{"model": "sound classifier", "dataset": "acted Russian speech (Dusha)", "train_examples": 26041, "time_shift_ms": 100, "n_mels": 64, "hop_length": 160, "input": "mfcc", "spec_augment": true, "win_length": 512, "targets": ["emotion"], "num_classes": 4, "arch": "transformer", "norm": "layernorm_no_bias", "norm_position": "sandwich", "activation": "quick_gelu", "mlp_ratio": 6, "head_dim": 64, "fused_qkv": false, "bias": "none", "qk_norm": true, "parallel_block": false, "inner_norm": false, "subsampling": 4, "layers": 8, "width": 128, "positions": "learned", "pooling": "class_token", "mixing": "mixup", "label_smoothing": 0.1, "loss": "cross_entropy", "init": "kaiming_normal", "optimizer": "soap", "beta2": 0.99, "lr": 0.0019, "beta1": 0.95, "shampoo_beta": 0.99, "eps": 1e-08, "precondition_frequency": 25, "max_precond_dim": 512, "one_sided": false, "adamw_lr_other_params": 0.00091, "grad_clip": 1.0, "cautious_weight_decay": true, "ema_decay": 0.999, "steps": 15200, "batch_size": 256, "epochs": 149.4, "lr_schedule": "cosine", "final_lr_fraction": 0, "warmup_steps": 300, "weight_decay": 0.05, "adamw_weight_decay_other_params": 0.01}
Rows from block 3 of a small sound classifier, named by matrix and row number. Rows with one number belong to one neuron. Each number is 128 + 32 x the weight over its row's rms, rounded and kept within 0 to 255. All counts start at 0. Numbers have three digits each.
Before each neuron's rows are labels from the 100 clips, of 14848, where the neuron reaches its highest value: "strongest on" is what is common among them. Only what is clearly more common there than usual is listed. The data: acted Russian speech (Dusha). In brackets: how many of the 100.
# fc1: MLP up (model.blocks.3.mlp.fc1.weight, 768x128), inputs 0-63
# fc2: MLP down (model.blocks.3.mlp.fc2.weight, 128x768, transposed), outputs 0-63

strongest on: emotion: sad (56)
fc1.91:165171139150099158094094155107109196099178161156151058170127115077114119064126169108117114077136129120166153127093144121017140128125142129172098127127098144100118076125138161154063168149105116
fc2.91:135201061108131079118116135132126129084165144151158141063194094108145169184113117128131073132145169081163133177084097094148133127123082112108125168127118093173096137106187165119151054113083071

strongest on: emotion: positive (39)
fc1.78:130217126148081182093163143082109121084152123122126113090171112100068134126127138091152209124136111104133158174132153156122084136122126174110060173120178091105120105112192094145118146142090190
fc2.78:123146104116150111139116104133108069132091146094151134124152131178135146175057139087122102104142120213128150135090078090179130095100139084151093118157124132134132060129136051135106083118023136

strongest on: emotion: sad (68)
fc1.337:157117131158113149086103159116148118106063135135092113150155078201129100125161130164124095093065046144177119162170094154131131143146107170150061095140147177133096173063088152153116147161099151
fc2.337:151110168160106071123111069125096090149151148118101149139143119126127119167115095123126143149128084148164104120093075069163107178092130114154113169121099175159138107198174140135114110112172177

strongest on: emotion: positive (67)
fc1.114:154088107093143134123109111179091193183103128101127162136143129125137136162122150103100123119064146076163121101113158116187127144134114135179133107122134101141197206091084165147136142091191129
fc2.114:142176178113184141143087143157075186067139126112180098086119136126114110158117103165073038100176160139153112072112141115170133139132088130127151083113156167123148134147133159155092114119172136

strongest on: emotion: angry (47)
fc1.501:180190170121138157146108153137132113150165162083158145066100155102174101118167089151192160113156165117161118151143107114116128156109111062079150181138119111107097111087208105090124107147114108
fc2.501:136077097152150129151070160140119161127101107149195111048107151112153132135088168167130041130143171105148171148150090110140178120108144137125109080122106130108097128094153156138087096172114159

strongest on: emotion: positive (47)
fc1.65:107148106100143091089155116137114134109126097089118136145110138190137124119117135147120130106155087111075147099083160147074156114173147133113141112117123152098158148098113117148120183165002132
fc2.65:130223084138127115074142158175115096113181115131137144082138112133137111179134110165110085166120160096152118138092093110143119093089088093150118113090083114218105182141166136072103067132103119

strongest on: emotion: angry (56)
fc1.142:099161101166165099119082130135182133170068118074168164117115146181170111110153125128105082110217133126140099111111142082125086178076118077161107115140108148145141075126152184158136146107167152
fc2.142:133132107104114117151123147151077107103137119104153112080137145150158121163110090137139078160121113080160141113153148104094129098106110110103111102156038135192139124094168136167120043055125096

strongest on: emotion: sad (75)
fc1.219:105149147118185110072157158153136122108088189132115121162122118138081118135162172135093124103087106183087117125170069052174096102130120124152148081103041155056112142128100115098132131095079129
fc2.219:115112087162079129099210106128167112154150122155132116107125116085122132255173094159135098117128130057116122140083101071160137110150069129149085143145134154219146134137138122126142106110113122

strongest on: emotion: positive (62)
fc1.131:134124129145190157109090083138077182070169061116160189156067142177113167198138099146147139132105095082121175173141145108141150088110099094117152142118098064143143154118124148151101109093182157
fc2.131:100124113137103186130143179103196127185109153145167142145114100128115127116096153140095107147160135131132141162192210119139117207171150121181085092150154112083111077163122137145090143127170117

strongest on: emotion: positive (69)
fc1.727:105144139194118135151144143113185153151111116128098126116144135095109124136138140123137145140114094095124115093125171082149140115130098125094087101185133131125023134053051070138120160122119162
fc2.727:131177127195123118171112093190127120138114158112128101091195118102131100148085149116161040139133132109158185154063133138132139094051083083091095125138087091174143162161178147163162060089114103

strongest on: emotion: angry (47)
fc1.88:145149062118184063192127157231102181107100113144121111106176102122112140139127102128144166161093120132137094095038131067072164067109154133065116123141097121163147111114105116095142099193127095
fc2.88:054166136179151126147091152140112110125120147127092170081134135103112175141116148106149155132043131149191152154158103143134100123204203130092144175096158144158130088045080158106101102096123040

strongest on: emotion: sad (87)
fc1.711:144167123125142131126137145114087114119144195130060079100148139146159091092143097148154136136137089216180122177121144171075120156132172203150086117143120097154143173126121086088176092106111111
fc2.711:130181077127154117119169100141100109120143131112117116128131140092155113196164136135090071174106144093139139138046078081156107135106093077122135129166076134226125124155142120159140056071113093

strongest on: emotion: positive (47)
fc1.217:119182099160102133096076112132123116145103158116086106133090109093090167136133170117124094066130100084105076181123111079098200078155209088085153104079172103159150114122130126129172096102171148
fc2.217:152033115130111143149122159124116183161115087137107167163115044089127121092128118112099159115106093189120156122117150144141065133154156183149148107120153134107099106093090080106086098152190145

strongest on: emotion: angry (84)
fc1.559:137175153171124130067129139118107154153170139130109147190132177095156140141110073153098136122156176131119158145076095118112162152070122117106120161108131143114127087148165115057136086143061160
fc2.559:138182089121124149139112109202085113153157135120120153109106192124125126150085138149122072134123124094152151149117142106124128110091094078183102123107089094158107083129184124088142085069049101

strongest on: emotion: positive (57)
fc1.97:074128099150150131116178182129117122189120126169174095149120114168125136111128118149116192075150085085026160134052109109099154104178197176117142099085088147124167168123071153135179127136145108
fc2.97:089138114131144069124109192160135118144109122188036129092127082166161103123163133174112084173122163172082134190108112115123099103147104183128100123086107155210102182174172151168080090180124060

strongest on: emotion: sad (56)
fc1.680:138121180154121098104148191102124140142088134169150089139117143048137126209159145127112145116097139161110131098115134136088089141123057191081118047094117147135084067123104121163112125086161175
fc2.680:058157093187119132132115160171111135101227090085187100106152115131122141174111159123132098137130148114118108149107106089162211140082124095137102119122166136148127164104133106122161098183065164

strongest on: emotion: sad (86)
fc1.472:118132158123081114095070134121093104101142135154101100091125148101166105178141108117083179171087129166134136200087159154158101195155132109142095115107065087106123135156148094143160165158138102
fc2.472:125127164171124113117137116121093172121161117175124110172076164149155137122143124144124037137085150128092114128108149149118118123175105194098177063120162112026137109112102126090166164126134131

strongest on: emotion: positive (46)
fc1.742:114198151116101089132104086161184110075141162121152107139105165144133134101118173086075150181130132130113195102160135111156149134138163079172131100083083125145098098107067162134109119186161096
fc2.742:110134128124086146125146108134135123119090135139157099150043108068084124085120095128136177090121134184086099134128147144153162127112194138121090155174126072129099091154177170121101156133155141

strongest on: emotion: angry (55)
fc1.327:181142102102078191103100143157150164122172125204113172196138153156105116125102149147145146120185177148114150096110135141109126108121161123087174070118152110110094125129105140135132099156127144
fc2.327:126134116143094080099102130129117079154095174157110114144112166122148119144113133137137087207100130099127119139074108147097101143141156168106093138142136090145129096202151139160102126141170100

strongest on: emotion: sad (86)
fc1.464:106161065117154097082142170146096067051146154142150097092204124113093120128179152148153095115140100156156087107168122134124118162152112143167084163102080146131111190143094113106187135116088125
fc2.464:099152103192119135148120118141141135105100088125137125099135202106148117209098115144142107139140110094171121126138122087140132180148099134164112065121104084151114177113184185148115124150159127

strongest on: emotion: angry (41)
fc1.615:119145102104161153107097150145109144175169091093078228136074152134155137145146180153202166097172155129147180112183112127091135135179131105067098122182129095127096131119153155167108114117158097
fc2.615:139090149162106099113112152094096178111124149143157118094119190127132174132127110123115059180129154134153063154089163071128103140148154119132091064159113146146149105188195134160117137100141091

strongest on: emotion: sad (54)
fc1.616:137138136111118134085113115095123170097125082126143127146180174076158118158096092112070122174133154171061109125153114194142088118130092176092139087051112191121159122167175152139147154130094089
fc2.616:110139068081141152145133179120096099139147100129166153104098144151134115055106137173116109119178146093105140132157116113146114175105108134098148149169082146146105108058179112103136138151078156

strongest on: emotion: sad (57)
fc1.636:146137164164129111157148144090110140098166186167111088105204104121119160185120149148084126076140103089109153141128156121135086085177128129187121140123140217116093130141136097104042100140100109
fc2.636:120180101129129088095151144147147091122148131139145119090169116114155100173130157140134071129129139111131118162070093068134116101088069060075138122114082074188141169117177101117160061111098081

strongest on: emotion: positive (67)
fc1.148:113132151177082085060156154150125106141118121139157163109140117102136115121134147092105134162107119085143090152113120089178123141121137230102132082108090112131118133115125138146124156170154103
fc2.148:083134128176198150084138166151148088168097158134140117126158118099141112119132146168207054075134120162114116145172144130079136147123146155104149199093176143103111080118152121107107120089116185

strongest on: emotion: sad (65)
fc1.766:145148135159147138109079206133112127155168177126074083100139102102106135169113138124102087089063088092125112143147074151092132157113078176119105132130143097146203138100110092084185163168112069
fc2.766:138170086100141106081095066133090099078117139087143159118173149096148137191121128144119095131051099103201146105078119113136159184114116060133126135125127095153158142133128109142152093113161131

strongest on: emotion: sad (72)
fc1.520:162144147096094229122184158127100074110116159095100054096139168130143113112146155135135176092137134233079166194131126136120110118134152202155101157113099103136115164073117074109157159135095115
fc2.520:143126094174158109107157143141092120164080130105075139066110106141159099162146094142117132121166147116124182128098125151153116155156108075105109127127072115219088132147166109169136086094093084

strongest on: emotion: angry (46)
fc1.460:176144121098116144103199070143101174187109100176192121110177141086185089139145142094142122150101143113112190101119133119168131144135108190086097152128083128078063160128097120123084112132141135
fc2.460:091126098200161170091140181145112105169142106186117139116109118174136116149128125102141126169110130167192157129087095145157071121076102167130110072140122150088128162108151100107137137148091157

strongest on: emotion: sad (60)
fc1.231:198155174125127108092141140108110124124094166125130061155174126127127158154170126133156111154113174143178118097154196180109087157150110194119130155123124109128089132108143076185149092154103084
fc2.231:118152060140174107128147103164085137087175118111145110083159109102180108185171153103152035164142111116131149141095120103141138141119061068099111144128070119205111140122168159158096076082113107

strongest on: emotion: sad (60)
fc1.710:172164148121119104071166093086118108058190138160101111149101115095115134133153130130175148121149128128148167151112110143077076126111172135117085121102094146126157176144129098076101130077133175
fc2.710:148205133108162096115160162111117124080109123099127093108131120111142124194151142124128053144143126131160121177087082077165127115087056126116110137122071134222117134139188120121092098115124076

strongest on: emotion: angry (58); emotion: positive (39)
fc1.753:069143049091133138102094116075167158130148127140078114132140117153120150102163144125150130128085153077164171141108121242152210114122140133117163098102102070119156133094110160075180128151193135
fc2.753:157154076153112121113135135189086155114159116104180184087117128104146105130112167119121039119131161068137113173108122132161130082133091132158154105098122138158070140131161159104078085129142063

strongest on: emotion: sad (74)
fc1.474:101127176089127127142149094125081085155108201168055112131174115113131132127158072154123119166125099112096114134117119144179083124215141151138135128059063100120159105076144130123145134115155148
fc2.474:120147076167129106122156144153144153116147098144128142108155121137163117175137103125163031154140155072117140166096053102138123110155108087131152119106086119171118147135162159166092088121132068

strongest on: emotion: angry (43)
fc1.341:146178076158180094084104100090190155078116129108116134118151137090091145129144107116147137116144128080107132213076162128123123147046134153098165103130086081101111089138192126135104140199131139
fc2.341:157209120154122129143121156155093079075163149104169126122146094151118113122063119190112097097149137123112152139067122122182165099078097082170118108116098099176138126129126160111117065131128126

strongest on: emotion: sad (59)
fc1.459:196191112087130114074081144140125143100159175164099146150209153152157166139170090144150122100086083055080130135102147186129096107110115105137095140104119091077137154130094123164173151121185103
fc2.459:137192084108090079118119138112177151135113180136096081103163100139131124160112053058151109187102132137174139124136109079104091138167105144117121074157133129155113129128140137199138093137157086

strongest on: emotion: angry (48)
fc1.320:142169151119126121113140102066092076131150160115131095190159094107140153169171151152160156126137191123141162150148204159031143112098117144125156122136095106104156107127137082083100133149103111
fc2.320:099182071135141066122136112165095124104175124099125134088133140094152093183141140130132063129128136090186140160110087109126122109106093101104139137095073118204132140097195143105130076099113098