Rows from block 5 of a small sound classifier, named by matrix and row number. Rows with one number belong to one neuron. Each number is 128 + 32 x the weight over its row's rms, rounded and kept within 0 to 255. All counts start at 0. After the name is the row's rms in percent of the matrix's.
After each neuron's rows are labels from the 100 clips, of 14848, where the neuron reaches its highest value: "responds to" is what is common among them. Only what is clearly more common there than usual is listed. The data: acted Russian speech (Dusha). In brackets: how many of the 100, against the usual share in percent.
# fc1: MLP up (model.blocks.5.mlp.fc1.weight, 768x128), inputs 86-127
# fc2: MLP down (model.blocks.5.mlp.fc2.weight, 128x768, transposed), outputs 86-127

fc1.718 104 [156 134 134 125 112 152 151 144  89 112 215 120 155 109 152 126 140 152 132 108  81 151 129 157 101 170  31  48 101 130 118 127 129 155 142 100 158 147 146 113 142 108]
fc2.718 094 [113 119 132 128 183 161 135 177 161 127 107 131 111 132 121 169 141  59 158 139 124 125 171 144 145 105 136 179 153  77 127  61 150 108 108 184 116 131  95 112 173 105]
responds to: emotion: sad (69 vs 26.9)

fc1.527 109 [154 156 115  98 127 121 101  82 156 149 113 125 131 128  94 103  73  87 180 177 155 109 135 160 141 208 108 104 124 125 160  96 121 110 161 142 129 128 108 151 140  89]
fc2.527 136 [146  89 120 183  79 138 176 136 141 137 117 107 106 114 162 110  74  97  71  80 136 119 115 128 133 139 107 213  82 119 162 128 114 156  71 123 131 102 161 112 125  93]
responds to: emotion: sad (91 vs 26.9)

fc1.163 091 [128 120 151 163 133 113  81 177  98 123 126 106 124 137 128 208 108 115 131 118 134 127 122  94 163 152 154 102 179 143 122 145 102 127 125 138  64  78 169 130 111 109]
fc2.163 115 [126 100 117 130 125 184 110 123  93 103 156 103 125 155 138 116 131 157 153 189 131 111  94 131 131 112 107 108 169 184 136 159 126  99 148 134 151 122 100 140 112 149]
responds to: emotion: neutral (62 vs 35.9)

fc1.199 068 [168 188  59  95 131 146 101 109 139 157 154  86 163 119 158 163 108 113 171 141 109 135 142  40 116 144 151 107 118 133 138  79  98 102  97 141 108  58  77 121 136 106]
fc2.199 104 [125 103 128 106 137 199  81 121 124 157 147 114 145 184 131 132 131 140 137 147 118 105 109 152 113 125 109  72 150 172 127 160 105 123 173 101 152 123 124 131 110 189]
responds to: emotion: neutral (71 vs 35.9)

fc1.0 097 [108 103 125 215 100 113 155 167 103  97 199  79  84 126 122 118 120 103 128 170 134 128 119 139 163  96 126  88  95  77 152 160 169  90 145 112 170 140 183 146 121 100]
fc2.0 105 [ 98 142 135 135 108 181 115 169 129 172 114  79 165 153 109  98 137 126 133 120 146 108 117 118 130 149 131 139 111 172 112 128 105 119  99 173 162 104 132 130 136 130]
responds to: emotion: positive (49 vs 18.4)

fc1.381 098 [120 114 131 141 142 167 157 197 107  77 135 125 137 121 125 135 157 134  90  88 132 107 133 152 116 148 117 123 137 199 164 100 191 168 114 101 144 146 118 101  84 140]
fc2.381 080 [112 152  79 126 123 135 146  75 184 143 126 153 148 116 169 125 152 112  82 108 119 150 159 117  87 158  92 111  77 112  90 134 121 138  56 180  84 162 129  93 119 138]
responds to: emotion: positive (54 vs 18.4)

fc1.720 096 [ 88 108 159  71  48 113  94  78 194  61 145 153  90  86 120 129 116 143 111 186 105 172 106 174 158 157 110 128 136 104 105 131  87 158 132  55 172 146 121 121 130 141]
fc2.720 110 [126 170 112 121 105 137 145 103 127  82 136 121 117 159 127 137  77 150  86 119 114 122 159 124 136 158  87 213  82  99 150 134  78 193 118 161  86 126 158 124 134  34]
responds to: emotion: sad (74 vs 26.9)

fc1.217 101 [147 103 151 133 102 143 141 172 123  62 177 103 130 111 160 139 219  95 160  91 124 167 199 120 108 132 175 170 106  69 115  95 163 139 131 121 135 134  70 137 130 201]
fc2.217 088 [141 139 103 153 102 151  92 128 141  71 144  59  95 109 150 136 138 103 155 108 134  92  94 121 162 147  62 132  99 114 139 144 107 102 110 131  95 131  92 131 165 154]
responds to: emotion: positive (60 vs 18.4)

fc1.412 093 [108 126 166  88 107 152 109 118 138 114 153 107 121 132 107 124 114 158  92 126 158 151 142 145  79 173 124 164 104 140 131 119 170 139 136 132 182 133 134 168  81  79]
fc2.412 098 [182 123 113  90  72 160 148  94 118 152 122 119 157 101 201 118  41 131 123 129  90 121 140 145  97 175 113 177 141 157 143  98 130 183 104 140 104 110 167 147 119  86]
responds to: emotion: sad (81 vs 26.9)

fc1.248 093 [100 105 134 121 116 136 141 119 164 120  90 134 128 145 136  83  85 113  88 140 120 112 173 107 163 152 162 150  86 104  82 146  96  73 101 128 141 105 135 150 149  67]
fc2.248 097 [215 123 108  79 106 145 162 104 129 143 137 118  79  85 228 153 109 120  82 139 115 102 129 128 147 209 114 205 118 122 140 120 130 131 118 166  96  98 150 130 146  74]
responds to: emotion: sad (76 vs 26.9)

fc1.408 106 [ 93 157 167 145 154 175 106 132  77  72  95 145  68 135 101 144 148 136 116 159 117 179 114 155 105 104  93  89 141 160  97  78 134 116 118  96 162 153 158 102 137 163]
fc2.408 098 [131 193 159 107 156  70 108 116 185  94 124 117  76  88 116 129 108 158 100 128 148 139 163  91 119 133 150 138 124 130 118  69  74 136 157  99 137 176  93 110 116  78]
responds to: emotion: positive (57 vs 18.4)

fc1.334 084 [127  97 143 125 153  91  91 173 129  95  72 139 123 158 168 146 108 107 107 101 130 111 124 138 203  95 110 186 146 150 114 113 100 141 135 102 161 178 167 128 155 141]
fc2.334 090 [136 145 102 143 116  38 147  82 171 111  69 176 122 144 181 149  85 105 182 126 102 100 126 136 117 173 137 141  92  91 170 155 137 145 125 173  89 149 155 120 151 118]
responds to: emotion: angry (78 vs 18.8)

fc1.256 090 [ 84 160 149 114 142 132  91 109 114 165 165 136 146 152 104 157  83 144 148 150 156  80 121 153  80  81  86 120 158 137  97 191 112 168 114 102 103 100 118  99 139 140]
fc2.256 110 [117 128 129 102 119 209  62 148 101 111 130 133  94 196 116 106 130 111 167 147 115 129 137  86 132 110 129  95 156 138 139 155 108  91 151 137 136 107 119 136 113 161]
responds to: emotion: neutral (69 vs 35.9)

fc1.89 101 [166 131 133 138 148 101 106 133 137 175 111 100 181  87 124 107 117 110 127 163 165 158 124 130 110 104 184 126  57 108  79 145 118 126 163  90 102 149  60 211  91  67]
fc2.89 093 [163 211 148 144 162  68 138 107 108 141 104 144 128  91 150 201 120 172  72 167 115 178 160 111 184 136 118 136 123  82  99 114 149  84 174 119 116 158 133 127 138 147]
responds to: emotion: sad (59 vs 26.9)

fc1.449 105 [180 181  69  71 157 105 106 110  78  67 155 148 169 134  96 156 147 125 140  90  30 108 130 101 162 142 140 167 138 131 119  77 131 160  89 116 177 122 222 118 114 144]
fc2.449 096 [121 156 100 132 167 106 123 157 121 122 116 176  99 112 156 132 134  83 153 119 134 160 196 138 178 114  98 127 171 105 139 108 128 115 147 132 111  81 109 104  71 115]
responds to: emotion: sad (75 vs 26.9)

fc1.392 132 [171 154 123 126 150 115 129  86 144 117 133 114 107 160 123 139  96 136 152 173  98 120 122 158 187 127 128 126 128 124  90 130 139 107 116  94 109 113 114 113  74 109]
fc2.392 115 [144 156 145 147 123  91 110 147 112 139  60 140 173 118 130 154 109 123 140  87 103 166 159 136  89 119 118 142  96 119 161 152 156 136 102 122 128  99 140 122  98 154]
responds to: emotion: positive (64 vs 18.4)

fc1.132 086 [191 173 113 134 131  81 132 185 116 109 124 140 124 108 138 198 179 174 158 101 194 118 157  81 128  90 170 146 172 137 103 117 120 164 199 129 151 173 149  65 148 134]
fc2.132 111 [168 102  93 128  83  66 189  10 137 123 120 133 113  89 123 125 131 152 138 100  90 125 158 101 159 138 161 189  83 113 186 102 111 153 155 149 131 166 147  79 151  72]
responds to: emotion: angry (94 vs 18.8)

fc1.724 101 [129 185 182 125 133  90 138  87 153 145 116 133 165 129 118 147 137 133 132 105 168 110  91  96 171 119 189 178 198 141 134 136 141 158 109 144 117 118 147  96 163 112]
fc2.724 083 [120  84 179 128 142 137 150 121  84 124 112 133 127 130 106 130 143 115 190 140 125 130 205 140 104 123 181 141 184 118  97 146 118 132 191 109  87  47 122  84 173 153]
responds to: emotion: neutral (72 vs 35.9)

fc1.470 093 [139 116 181 115 190 136 128 139 105 205 139 114 118 144 112 170 144  95 115 139 172 155 120  97 147 131 169  79 161 143 135 133  86 164 165 135  89 161 105 156 157  75]
fc2.470 095 [146 118 159 164  90 119 136 107 118  84 121  81 107 176 125 110 134  85 157 136 108 168 169 146 120 111 124 110 168 125 103 162 108 110 131 137 105  55 100 118 165  96]
responds to: emotion: sad (65 vs 26.9)

fc1.316 104 [150 132 132 111 148 133 133 145 119 127 137 124 154 136 102 164 123 128  83  83 109 135 102 145 139 154 158  97  67  69 113 116 189 155 164 116 140  82  94 112 100 196]
fc2.316 098 [120 153  71 133  94 195 116 123  71 104 141 106 130 168 171  71 102 152  80 142 122  98 141 105 119 192 132 128 150 137 139 102 107 133 100 200 108 138 143 146  85 146]
responds to: emotion: positive (39 vs 18.4)

fc1.155 075 [176 204 144 145 160 169 105 160 160  92 125 110 117 113 116 113 164 152 106 104 161  82 180 100  51 139 143 198 107 126 152 112 148 102  97 124 144 108 126 147 150 132]
fc2.155 106 [141 139 103 104 131 180  80 113 122 141 117  95 132 154 131 121 122 135 147 173 120 106 102 113 102  90 123 106 147 139 149 149 130 145 143 118 159 125 134 148 120 162]
responds to: emotion: sad (65 vs 26.9)

fc1.353 119 [ 99  62 165 119 182 101 141 112 121 127  71 149 180 114 157 174 143 139 104 144 135  89 103 146  78 148  87 105 110 100 205 122 113 112 112 126  93 119 188 175 110 148]
fc2.353 101 [128 165  92 146 104  56 157 128 144 122  95 157 121 102 150  86  98 131 157 131 203 155 185 129 118 151 191 148 121 127 123  56 138  97  67 177 119 198 107 128  97 120]
responds to: emotion: angry (44 vs 18.8)

fc1.686 101 [176 171  83 100 197 128 133  60 135 130 100 161 137 132 111 128  92 140  96 138 126 152 140  99 137 149 111  88 119 156 132 143 156 118 102  86 128 116 158 154 105  55]
fc2.686 141 [159 128 138 156 104 173 172 116  97 136 127 127 121 107 180 165  78  55 113  85 124 109 126 142 187 156 117 216 152 149 174 100 125 173  97 165 106 100 160 105 135 111]
responds to: emotion: sad (96 vs 26.9)

fc1.700 088 [ 99 138 117 103 127  86  97 174  88  93 191 151 161 125 120 111 137  92 114 103 131 108  91 135 142  85 164 106 180 147 229 145 172 158 119 105 134 171 139 137 119 155]
fc2.700 092 [112  87  86 140 125  88 119  85 197 132 131 154 164 122 123  64  90 126 128 116 160 138 144 147 100 169 165  93  39 111 168  97 117 162 146 111  76 117 151 137 118  91]
responds to: emotion: positive (48 vs 18.4)

fc1.293 096 [104 195 153  98 144 126 136 160 127 156 154 160 109 158 121 163 136  67  69 157 208 160  79 150 135  98 146 157 105  91 182  93 114 103  98  72 115 133 131 156  87 115]
fc2.293 112 [181 133 129 163  77 100 202 121 122 125  94 168 127 119 159 136  72 122 115 136 132 165 133 154 185 186 139 156 127  91 100  73 130 178 115 100 111  92 113 122 124  81]
responds to: emotion: sad (86 vs 26.9)

fc1.60 115 [177 129 148  48 134 119  77 125 123 137 146 101  98 115 113 189 142  64 154 168 145 135  97 117 111  43 151  87  89 197 170 122 109 156  89  98 127 118 193 110 109 107]
fc2.60 118 [ 96 160  38 151 106 114 139 129 150  97 103 143 107 130 113 124 109 122 106 119 122 151 155 129 132 158 112 148 107  70 170 149  65 164  73 126 137 171  99  88 103 115]
responds to: emotion: positive (38 vs 18.4)

fc1.767 096 [138 115 141 137 125 161 152 114  97 163 156 141 121 119 166 119  92 150  84  92  32 152 102 146 116 135  92  58  90  82 107 139 141 181 141 148 107 165 184 173 159  97]
fc2.767 089 [ 91 154 167 124 131 168 141  94 114 134 111  97 120 134  96 177 122  92 145 162 136 126 135 133 155 134 148 165 174 102 167  65 142 112 156 149 146  96  64  75 179  83]
responds to: emotion: sad (67 vs 26.9)

fc1.291 102 [148 118 163 100  78 186  93 181 106 138 197 144 156 124 113  96 121 108 103 120 104 166 119 146  53 155  82 124  98 105 165 183 186 127  86 122 115 107  81 164  99  97]
fc2.291 101 [109 169  97 157 129  84 170  94  76 134 119 133 108  80 122 222 136 140 165 144 127 129 221 100 141 154 149 198 193  91 140  90  99 177 117 155  96 191  83 112 149 123]
responds to: emotion: positive (64 vs 18.4)

fc1.251 104 [149 102 105 171 109  87 138 108 177 146 130 109  94  95 114 112 113 139 167 145 152 195 148 189 184 113 105 142 131 128 164 102  70 100 137 141 167 162  89  67  59 179]
fc2.251 078 [ 97 164 139 171 119 101  76 144  76 121 129 166 156 159 174 110 145 108 147 129 106  80 145 161 166  79 115 108 149 150 128 202 127 120  94 142 139 130  83 131 125 186]
responds to: emotion: angry (47 vs 18.8)

fc1.308 079 [118 104 110 130 157 144 137 156 137 169 178 125 136 153 133 123 100  64  74 169 160 126 132 168 107 125 142 186 138 128 171 140 142  79 124 138 182  78  82 106 140  61]
fc2.308 105 [113 123  99 106 154 198  89 119 136 141 145 127 134 160 128 125 112 130 126 163 123 120 111 157 106 137 123  70 158 150 141 147 100 114 130 150 178 145 136 142 134 197]
responds to: emotion: positive (38 vs 18.4)

fc1.490 112 [ 67  67 129 167 166 133 126  78  36 155 126  70 154 113 133 107 129 153 131 145 103 133 133 127 133 144 160 168 155 111 110  89 175 162 111 119 151 137  83 131 121 117]
fc2.490 098 [150 127 147 127 117 168 155 110 146 181 181 127 114 153 130  70 132 119  94 137 155  66  69 106 142 107 102  97  94 160  88 143 143 110 172 190 168 113 162 146 103 157]
responds to: emotion: positive (49 vs 18.4)